{
  "model": "CTC audio transcriber",
  "dataset": "short read English sentences (LibriTTS-R)",
  "train_examples": 26041,
  "noise_aug": 0.01,
  "input": "waveform_16khz",
  "tokenizer": "word",
  "vocab_size": 5132,
  "arch": "conformer",
  "norm": "layernorm",
  "activation": "gelu",
  "mlp_ratio": 3,
  "head_dim": 32,
  "fused_qkv": true,
  "qk_norm": false,
  "dropout": 0.1,
  "inner_norm": false,
  "wave_strides": [5, 4, 4, 2],
  "subsampling": 2,
  "layers": 8,
  "width": 256,
  "positions": "learned",
  "kernel_size": 15,
  "init": "kaiming_normal",
  "residual_init": "zero_last",
  "optimizer": "muon",
  "muon_scale": "match_rms_adamw",
  "lr": 0.0023,
  "momentum": 0.95,
  "nesterov": false,
  "orthogonalizer": "newton_schulz_5",
  "adamw_lr_other_params": 0.0011,
  "grad_clip": 1.0,
  "steps": 6400,
  "batch_size": 96,
  "epochs": 23.6,
  "lr_schedule": "cosine",
  "final_lr_fraction": 0.05,
  "warmup_steps": 640,
  "weight_decay": 0.4,
  "adamw_weight_decay_other_params": 0
}
Rows from block 4 of a small CTC audio transcriber, named by matrix and row number. Rows with one number belong to one neuron. Each number is 128 + 24 x the weight over its row's rms, rounded and kept within 0 to 255. All counts start at 0. Numbers have three digits each.
After each neuron's rows are labels from the 100 clips, of 14976, where the neuron reaches its highest value: "loudest band" is the band of the loudest frequency at the time of the peak. Only what is clearly more common there than usual is listed. The data: short read English sentences (LibriTTS-R). In brackets: how many of the 100, against the usual share in percent.
# fc1: first MLP up (model.blocks.4.ff1.fc1.weight, 768x256), inputs 172-255
# fc2: first MLP down (model.blocks.4.ff1.fc2.weight, 256x768, transposed), outputs 172-255

fc1.18:139103158141093118160139119105116134132175097088129084151118132154108123107156138122089122116115148118137117187134103141084129126153138163146112134112123105167133133169164076118126148151100130148142167111126119102135181117137087113156129137134133091125
fc2.18:134103111119152117141129164131140098125156135091159081136114121090166078147135160113168130122119116145123103108136130171127114155110149092124098131142100157107132120131112121081137115119142128121148127172117110137176123152116108112145162127162135102167
loudest band: 500 to 1000 Hz (29 vs 5.9)

fc1.387:138159120110162108087126084146163177114136079103158105151137182161139101158128149078161119111115126139115089089098105117116132125163123168098127154114122137133139140124150157135118126145126134111072115189157122146128143146145166101130111142099139129149
fc2.387:156125163163114169134133092140129123119112147117097124195111113119121141097123159102194131098118170122092129099123113135116145140082186115078156137131137144111159116145123129167121121110107106153104101150115132154126144126126057114108170130140129119134
loudest band: 4000 to 8000 Hz (29 vs 4.7)

fc1.578:128154119095085124125114174135114135130086072120153119127128150112168102128119087122099088139134135116174146148127154112112088153139152113163165118106107105126129093102122153115134133136085127092166123138141135100157151130160139128153125119120101086117
fc2.578:153118123145118117137110157090109115143155145101132131108129115191104151159142152149165112103104105096157216081095131141127149147137097087150121072099141120147120102112136120141118106156106121153163153106121166176141137150099147117126138165071144140136
loudest band: 250 to 500 Hz (47 vs 12.2)

fc1.143:160127157130084114086110177163159128090096115109146130145128168127151095180162094098117109132131116143134133154098127119163157120141151153150123132127159072146094149067151169124155133118144114123111112146097119100139129123094082144130109098109148185148
fc2.143:126143124101143157127113098116113125146183083154129153086092135115151125093140125165085122176141117129129140154101121126123130169121173124120156106148113089093175161145130128156131117098121125144132164138116093097120131128154109141126134155119121095105
loudest band: 250 to 500 Hz (35 vs 12.2)

fc1.14:128119155143109114124142136123103113081131139154133113121124126130166089096127093129123141131148149185122148144127081119105147082124110129130165150082131140125133153153128144142130097078147109099113182161187107163105124122116104145106122081117135102172
fc2.14:121134148119125131129133148104117157140132146096083137076098141139094132113106127128151161158128138125117135123105082173148145059149083149171062098126163120176108137136125131138113135121104136134132137094103138068132104112127172096170157154112157128108
loudest band: 500 to 1000 Hz (32 vs 5.9); 250 to 500 Hz (31 vs 12.2)

fc1.169:117147105132115120180132089123145120122087108138146129130118164107101094153122121133132192137155104157143151109129114144153142133136106122115113130134112142121127100115140128183115103104148124127096136114148129148118132144143113146101127133187139097130
fc2.169:158157125147124135153147110138126142175105158161178083126146131153169128115124142100123135116121097154112192146113090119137128128147121132133106131125143143077152124133083122162136111121156119108130165094121117123113138111187126157150108132148148128134
loudest band: 2000 to 4000 Hz (37 vs 2.2); 1000 to 2000 Hz (34 vs 1.8)

fc1.650:168131122136104107177149127137193157145106098168132141137155140131152115132112103118115130132125145158110097116127114108136121177143107125110138103149131119105123138124138125130145153145170097129104126106142094143106126110180148123146136164143088119154
fc2.650:108075128118160114108108111171146096104104096112123132105113119150129109117143160129114109137104155132146088131137119090134170139119119108150123090112143108163159169095125156114146105142102096121157140123166134121152125118161119145137090142121124153124
loudest band: 500 to 1000 Hz (29 vs 5.9)

fc1.691:127113124104112105135143136080139111141147155131143146106164108203163106138165117091094158127159123124134116153119100148155105132160081149136115143101134136137122144110148081142110153101130128172112109145093163101120160130122125130102121127161110123124
fc2.691:111098107104151181161164136182147137110125127122147110162145155129144121109135163086142147169109127134099149124087109109121110182099136117132119151141148190107155137087126152124109134164137097169091096074118131143109115104103128117152142127103133126088
loudest band: 1000 to 2000 Hz (56 vs 1.8)

fc1.70:121173148119124105153140143114160089129112079167160124144142106076102142109122139133095122142144139156128095113108129078125143115135152104106122132099116129088151079158095154156165140117119152145137147128098111119140134174114149158130143100098170097121
fc2.70:141166100137173144139130170160145112134116163086095119134146135147095163136120148096123128112153111134107164111162131140139136146125131130107163134115140134095101190137131128110105152100111152116111150160132102155107128098056171152106116111147098102158
loudest band: 1000 to 2000 Hz (29 vs 1.8)

fc1.302:121131102098124118116119100118152145133095122128143117117135115121113130108126096137136141165162093169105125103101116123110143081154138129137129131149097145112124114121126149144144138151129126103147122122150118100142126117160149120138117176154134116167
fc2.302:097126140172137142162139125119096138149129136161125108129100135120132125097137094108117108094133092163102123114153114084157140122143125133076152171079153124123143123119132147124118103101138147130130129110124127116131086142170122146124131100101107145108
loudest band: 1000 to 2000 Hz (51 vs 1.8)

fc1.438:128140089151152137091142098157137147127097135127111137114134143126114136095138132138153133125149111142161145125101134133134160121144168119140115152157129128105107063135093147180130102142100145133143112086108137142100092112132110115125104153129102088120
fc2.438:137121109108139126166103147111125127120082120106122138169107085148160116135123153135122064143111115133131109152092100128137153139144130167105079090100137157117106131108163139107157111135134091150143105183097120109119154123154150117150180068134129159156
loudest band: 1000 to 2000 Hz (64 vs 1.8)

fc1.617:113182125145102143145118167133145120128106116088129111161150126128136090122144096158101125109105120118122098122093119165143118112144182131146140080093156135172083129101165119146134129171114131126120127117114106180147151149080152169124102142185123114147
fc2.617:150100169143137125123164124134108129137135119125198134133160169117120104155120134129131103139099136115116102137159099140087136156167149121098129121161125111112112113142125076173129142113139133152135143144094140132126108124093092152118129130117126116155
loudest band: 500 to 1000 Hz (39 vs 5.9); 250 to 500 Hz (31 vs 12.2)

fc1.268:144151112135125116119142105164206120088099145143166095154061112105094110111129104093102147123109145169162167118143132128141160132104126090155176153156114102131144156115123157128110133139144112114121117125111132106085124142113116129127129127117119096158
fc2.268:146140117124081120119133133123126135165168133124121112129144078120165107083121138133092101114116106141100112159160133128134151118125156122134105072168094120128109137127137165135128093137126146107138110113120126143100135105166097129116111129106146165133
loudest band: 500 to 1000 Hz (27 vs 5.9)

fc1.231:137133098112140125182114120113144122137161099151101171125146095143140134077114136130127113071154121115143113139111105141133133106156137103113174100169074126128111134158116099120151176132207088094101087129113161150145150110138104145119129091127113137137
fc2.231:104126142087128103123131119145166119119072113128110096118115117097100178115116130087120111106086154121132107143126121147159136128132133134131144113137177109143106089100073137117098139128106130102142135149125123158130164123125116127100149150094160122133
loudest band: 500 to 1000 Hz (27 vs 5.9)

fc1.722:141159099130140107118088122147128124108151167165117146169133136106120121124112132154098155107123151142088158128152099124134150129118114108161130147172099112064158126110118143146114164101105127130136111173123163106090104142133182096106147165087125071122
fc2.722:116094138144094117093152109082171135076137118138158091143091145115108188121125142150141122112133093111165136114116139163114117142088109158136106176134090126146107129132108160127164147125147142130112099111120127126144146099110109149107106133135157144128
loudest band: 500 to 1000 Hz (40 vs 5.9)

fc1.440:145127131094172110141145094152129174118067111112124164147097099078155060100066142135087097167146115142137135074147126111178154100089135142158143140137096106094147156151168117164151146143136142133140112128108091167121116094168117141093148144117107121134
fc2.440:130112129123108107104104126132153085148135134123134137161173108144108166159129128137144130105177121120115151141137137154103117117120144129118135105087108137116090135129116173124142144125143082110114113082129127128113120164169152102128126130150177135133
loudest band: 1000 to 2000 Hz (35 vs 1.8)

fc1.120:140100082091147135149148118177117105093145127121166101188135132177112139121146135121107125098122149130099154097113127131085185117150152085121157114125113100116110125142114109129075130105085124121132124119122158105134090122138106162132189170160110100130
fc2.120:165142159091102158155113137141130141148117178086144134183076155107149163194125099119104106138158133168138140125148156141189129117151133143204132121134128108087156146091119160128089084118112114109138129094111130114117135106116149130133146103118135114134
loudest band: 500 to 1000 Hz (62 vs 5.9)

fc1.256:130113099159124140144118109076138110136143151113146113099131111094091130108132138138100109156131140149107130147104115104154150132159099101089095139173149107122106109080112137110139132091191111153119106150136162137123117108134139136136178133119092126119
fc2.256:175133165131113157144143140122158098113130106160128153158152110113115135160109133128133113137176133154133136117154099115104133138140112135135073135146106168182133159135104096132153082124116124115118097108164076091152114154155099159144107112095118103146
loudest band: 1000 to 2000 Hz (40 vs 1.8)

fc1.141:171143184146071140136084136140153084150130110124137156122138132139127167105085142114103095127103157113177090131119150166092124103168120138117163128154144086155125120115145144054113126134134097136078143121141089123150126138144117120132110198138150134164
fc2.141:145177089125133108074142126149132152139132133144147117107123104165123139140155161115144103088138173150137170163145130088140111090101134115088134120139118130137112181112099152133121128187098169112144136170123115140169109130138083126144152128098169084105
loudest band: 2000 to 4000 Hz (80 vs 2.2)

fc1.715:108106110131138130093097145155151140138088131161136109129137071165106114126166144137119075128099148111129097160106096125135132153129119150139106173137132122145116134132123139140147123180079150081095087123099138157123159095144138120128132171125136119159
fc2.715:157125154090132112130153054108127131178140129124113122142089128133107103104145154087125114146141123129098149125139119122146148095102168117116119099153122088097152147169108163145152102108119107130137128171125076148155171143139111115161147148155114134127
loudest band: 1000 to 2000 Hz (36 vs 1.8)

fc1.444:096135108196148121151171098117167124115161137130155118115130148127156093135147113121123124167116151166107099152128137141102135093105077154151122115106121092142142139136102095125108092124151165137114136096125149120111155139126080099123115115112122097146
fc2.444:102122121125151152138118122130118090119127147104110110124116137157137080106148148113135121139149168122104108167071107153118185147127102117165131147139090102112160157114104142141088139157120125102105101108132106112126141142144133146114149101101159137165
loudest band: 500 to 1000 Hz (71 vs 5.9)

fc1.89:105127082113138130167151079094157138134107119183111151098101112129111089109136148138178128155130117142143108106168157135123174108135145114149169114122118105153146131118135145139126121112163121117151063077106142131127136153110101127138126101158115142118
fc2.89:139130094120141133183128143138105152152113134166162096170116128121128140114132112115100118125128106096139106093167122108137149153176098134141134120103134166132142101092150168147131172138161111158119081106149100111131089177167093114123122116129143148143
loudest band: 1000 to 2000 Hz (33 vs 1.8); 2000 to 4000 Hz (32 vs 2.2)

fc1.517:140126129115103099135086144175102121125080169118150137181140127126136073133104110094134136122125150133145133157118060088123112099132153131149187130112158148108130200126107108130117092120106131125105132141155161122152140131122112128127117128078166080164
fc2.517:175109147184149128075156150087136151128155130141119125129141160132150138139153163135110112128143113146135154198139139093128169094168120120146073120162134113112126126148117120123128081121116139142104129139074141099115104151137142122130141121122141149109
loudest band: 500 to 1000 Hz (61 vs 5.9)

fc1.614:139131128132156096143159086078156173112164103160136135092152175087141125109109127136121170194127135145136139157180138160127141125159132113126104146201138115117104115156121123165122138146128107133105134094101169111155168119106108099137113105134131111136
fc2.614:170166102128140163113124135142118143173114116128140129186111095132091151128119087124161100158131161121086116105121120162147106145110153098133140105120130100130128134122115121123090104110061123104110113096133150157128096136136162119132159112138075108137
loudest band: 500 to 1000 Hz (55 vs 5.9)

fc1.602:130132131137135106151113106103131135175073103154132138102139175126161128146123100122131160143106182158086167095129104127128117113109123120135118140144087124124138143103125091134130124117142129110108121142138108128083107144115113103110130122182149141125
fc2.602:148137096193142118154121141120136153125096124143116123153107099130132100128145156135108131116130108134144058099120132150124084148124171126114115158110157121143118140152110133160124117132173168134115130084117122134162124146176123157116124143115106114137
loudest band: 1000 to 2000 Hz (82 vs 1.8)

fc1.738:142143129142097097148102167098146105133172133156154169113136107106063103126105131108120126104095144107144153129152080120087106153127126122129104135141079159134136137169084147096144164098130093143132200156134143149110168142140107131073141070129101120134
fc2.738:141066159161131101134126148111128143161129143127086136096142127082123144118125125154112141140104104127129140125133106065159129122138147120110150124143103119157149107113148125127122137087125091127161177095101113138150132125129135089109151124113141114147
loudest band: 500 to 1000 Hz (43 vs 5.9)

fc1.318:104133152141149134127104120149121098133139082147128130132139110125121120155109090082115110136114132097118091173148140139109134103107151112129113146140129154120083122172139126112133111148130113125102140123128154097160120127118143125114167207148163124131
fc2.318:134123125118137167168160146106089107100101139131090111136130121115132068158163151054095103164154148084148085163158132079105183074138195112101107159098149148098129108168116071138158130112126139126137113114112141125100124165132161145081130091102119134169
loudest band: 500 to 1000 Hz (26 vs 5.9)

fc1.725:138123133138105082159161134123149149125166093152104169128089113154120144134121147161147076152152124143139122097097136150108132118138152144132126113128132102109129114105120095152122113177059156099092120132172138143135125138130110116161137132146145132143
fc2.725:122122133112108131136104130132134077128167140135120151151100172136135117145160097100106136101138100130104119106170117111150083138123094133086132106090110105116145171153109114095147183105097129113134112143135097180129131105103117151091071119115164125167
loudest band: 250 to 500 Hz (33 vs 12.2)

fc1.540:140105157102131132132143155130134109168141140109150101151112134086128134196118130114129096124124104136166118129154127131153105122141155110143138139114116136151080110108082127084109093116131130145111110119135121178109109092143130130138092088080132163171
fc2.540:108139140175152134153147122133101084141138147098134129084149108140137121160162119152125151176126152148152151100107074138131129153118134106164122131182113119162133132129157104160155127103145083107124144149158149156099099135090121114111096112179124098142
loudest band: 4000 to 8000 Hz (40 vs 4.7)

fc1.696:127146149115143096098092115150131141127109184117138149126132101189121092144075116129106167162124094091117125173159097115111113158115145158116156150084112116143112139151125102127121137140134137127108091147122135091135117167122126133089114090128146139114
fc2.696:100132106137104147163134112166184173134162111125149117162123112111149055148177134102106123104111130119114167114129135142117173117114098152112129133120132177111124113162117126133152121130125125154095072128150092114127123136183122131139121148106133101169
loudest band: 1000 to 2000 Hz (67 vs 1.8)

fc1.222:110129109109117136163138119116103138109125142142160140174120107120159154112138097131157157153112151092115161166122131155167126087119115139108145175126126115153119132098114114120093129225133129142067084078136175134096170127190131111113117092175101129130
fc2.222:108145117126127094131131077122145181119106108121137134109149152115118128105120176080135118141139136120103172082109127147152125152092160107163136130150150183116109105126117135128078129128073074132104117110109138118111127147141149145117139101134113145138
loudest band: 500 to 1000 Hz (40 vs 5.9)

fc1.464:152085137095125109152140171113129099118137113094101129116127092108092138172120094125113138128159140158177117094117094122149098089144135122124152181135156126128081135101122092138158083159154098110181217135113126135151136144135171116112136138160155096122
fc2.464:100134124114149133078096145106083121143114134132096129122186155126144165145173216145165127135121118097099137139135088123149126161126091097143102109131150096155084160137131168087127144138112135109117151115116157140147113137122155144142134115153133114122
loudest band: 1000 to 2000 Hz (26 vs 1.8)

fc1.352:096153112092142140149139165170096120126149118144132114120135081125126096126131104084156107111109124128067103172088159070119105101123172111100106138082144166115146161141134125122088107134141121145130134112119117110143131117167141135151148115101136135151
fc2.352:134103092103143095106142170149093144174079120121144100092157140118154109127123113097099147133149105122137159156124159114117134099137142106117100100103145139133153113137121093115117084143091141131138108132112125084097103110138154137116080144170164131140
loudest band: 500 to 1000 Hz (38 vs 5.9)

fc1.623:126129161149124119131118155113128108101162095147157140131120089113124085115120073143116125118124135111150122088093112132159101128151143122119107168120152119151127135120161156125112126161128120161110117141154135140113133155150121084102105121137102109155
fc2.623:160135117146114100140143098160191141143095125098186154117173114094150121151172161168137106161131115190138107134138120142098129140145114133106124087117102121155080117144100138157125136125138145147183158154152130128098086135116057113173155127099133134101
loudest band: 500 to 1000 Hz (36 vs 5.9)

fc1.566:084099119169127128162109157099099099124129129177107113150116116174093139141133134115119153118153131126130131138115147134128089150128165163120128158148130139113139103137123149088131145093119100154146128143138205139103145166118078106126133107157118080177
fc2.566:150126103132151112122130097120110129181109105163154102105142111137154110156118133157111163147112136155098126126157145101108118113110119146097097117112135122105122124135159114097132110122183109117146110109094164129099173196114133109119129106131111176144
loudest band: 2000 to 4000 Hz (34 vs 2.2)

fc1.507:154139125159082111139160143130136136134175166132157150114138131096142121101153070167126133154141122133154133184132115140142124144152139138150135085121105120148159137112081134100095134113119144115134181124134116137120143159125112170161113112097132127131
fc2.507:094145139118122142146129134097134149118167114090141127095132166131125155089114097113155178131157130063124124105168137097146111132087152115113114124121144126133131133149144124102110166123118116178135130148155162138142088143104113098130117100068114117105
loudest band: 500 to 1000 Hz (52 vs 5.9)

fc1.559:139149116140139137131142157163152166110157150159127115127061069131124152132145131130076119130168107119142073110132125161112103099090106147160129089160114141143165129096109111138105178160079131143133126109097130151153112141148112156134109087121104089141
fc2.559:131105137111130148104130122120117115148135100108124157112120160131129124130129173100128146126116128134116139118116105162080116152154159186134150100165103092095133084114118115141114138085149136144164121144152157126170096122107095130136158171115075109098
loudest band: 2000 to 4000 Hz (25 vs 2.2)

fc1.371:119104111134109079159165112140158113137140156097130130127119104144082085139120100139081086129126145151133131137175123139150158171126146132115082107137091129167166138126096138132088156196089164120149146122116145127171142089157124104149138147100126141118
fc2.371:113106101127178120110128139134092123140098076155132141095119160122161170133172140108129142098146138149118150091116127169101128156074152111163127145146124094087091132132163137131163121125139118150125154149118146165087105146123131150096130120083138111105
loudest band: 2000 to 4000 Hz (43 vs 2.2)

fc1.111:135115169122126119124132114079134152163114118096152116135111085148166124142177148099152146137141118117157100120094136133117156108172095099152091154138118082172090125150079145123132093134121133114141111139144141172101124129158139148072116135125097199137
fc2.111:163091114166072142116151141160158121111091139140136135136145156123159087153132110147147169113156159145082106103146136123156138132109116110137112119089123137099169129160155128130129146102122163160072146101118134109098155119104080089159168141157132077096
loudest band: 1000 to 2000 Hz (51 vs 1.8)

fc1.3:090141112143143149144108129124121150166118103123117104126137153101121160088139077147134129151159168169137110107077150097130131098161137132119121104090108111109100170120136174184146131143135119145107088143161110108127143110167139120105119157123143129123
fc2.3:189123111134128138090137118174135120140120176149108142113133129137130104128130117172093146160142112121157112076120110113177140123127133162141100109149134087122137107122134126129122128148170109126102111167145067062127133115107114139121134117152122113089
loudest band: 2000 to 4000 Hz (36 vs 2.2)

fc1.645:166109181120113118188091091130176124092099134142175165118138109123120107088128126120138134109106130154134151154154123144135149144125131079129135121125150116117143171100086130130093112123113150117098118081125148150090136131176134075096116127104112118118
fc2.645:093147185087102124144119119111153127112124074133119134136162099108139140113159124094132122165156090118102121110132154152150159126102136155104126078128169135145095121148117140118097150132112109169101159155123110096123142112161136126083106114084177124103
loudest band: 2000 to 4000 Hz (51 vs 2.2)

fc1.432:177174176156117121120090136135145139116157124130114135136154178125125151106097160114108144178145131139135148092088142114152111151135139098113134102153134103154124174097160163130167157108154088127050123143116115130139128113126151116140109108102132115123
fc2.432:101133184102138171113158134116145150148127140169121124146114130123103137128088166130100122095114116147152105092123117137078122103138091176100087117121140130103106115143065114126143113159122160134135129144145163121093138117126110153108128119093120126128
loudest band: 4000 to 8000 Hz (75 vs 4.7)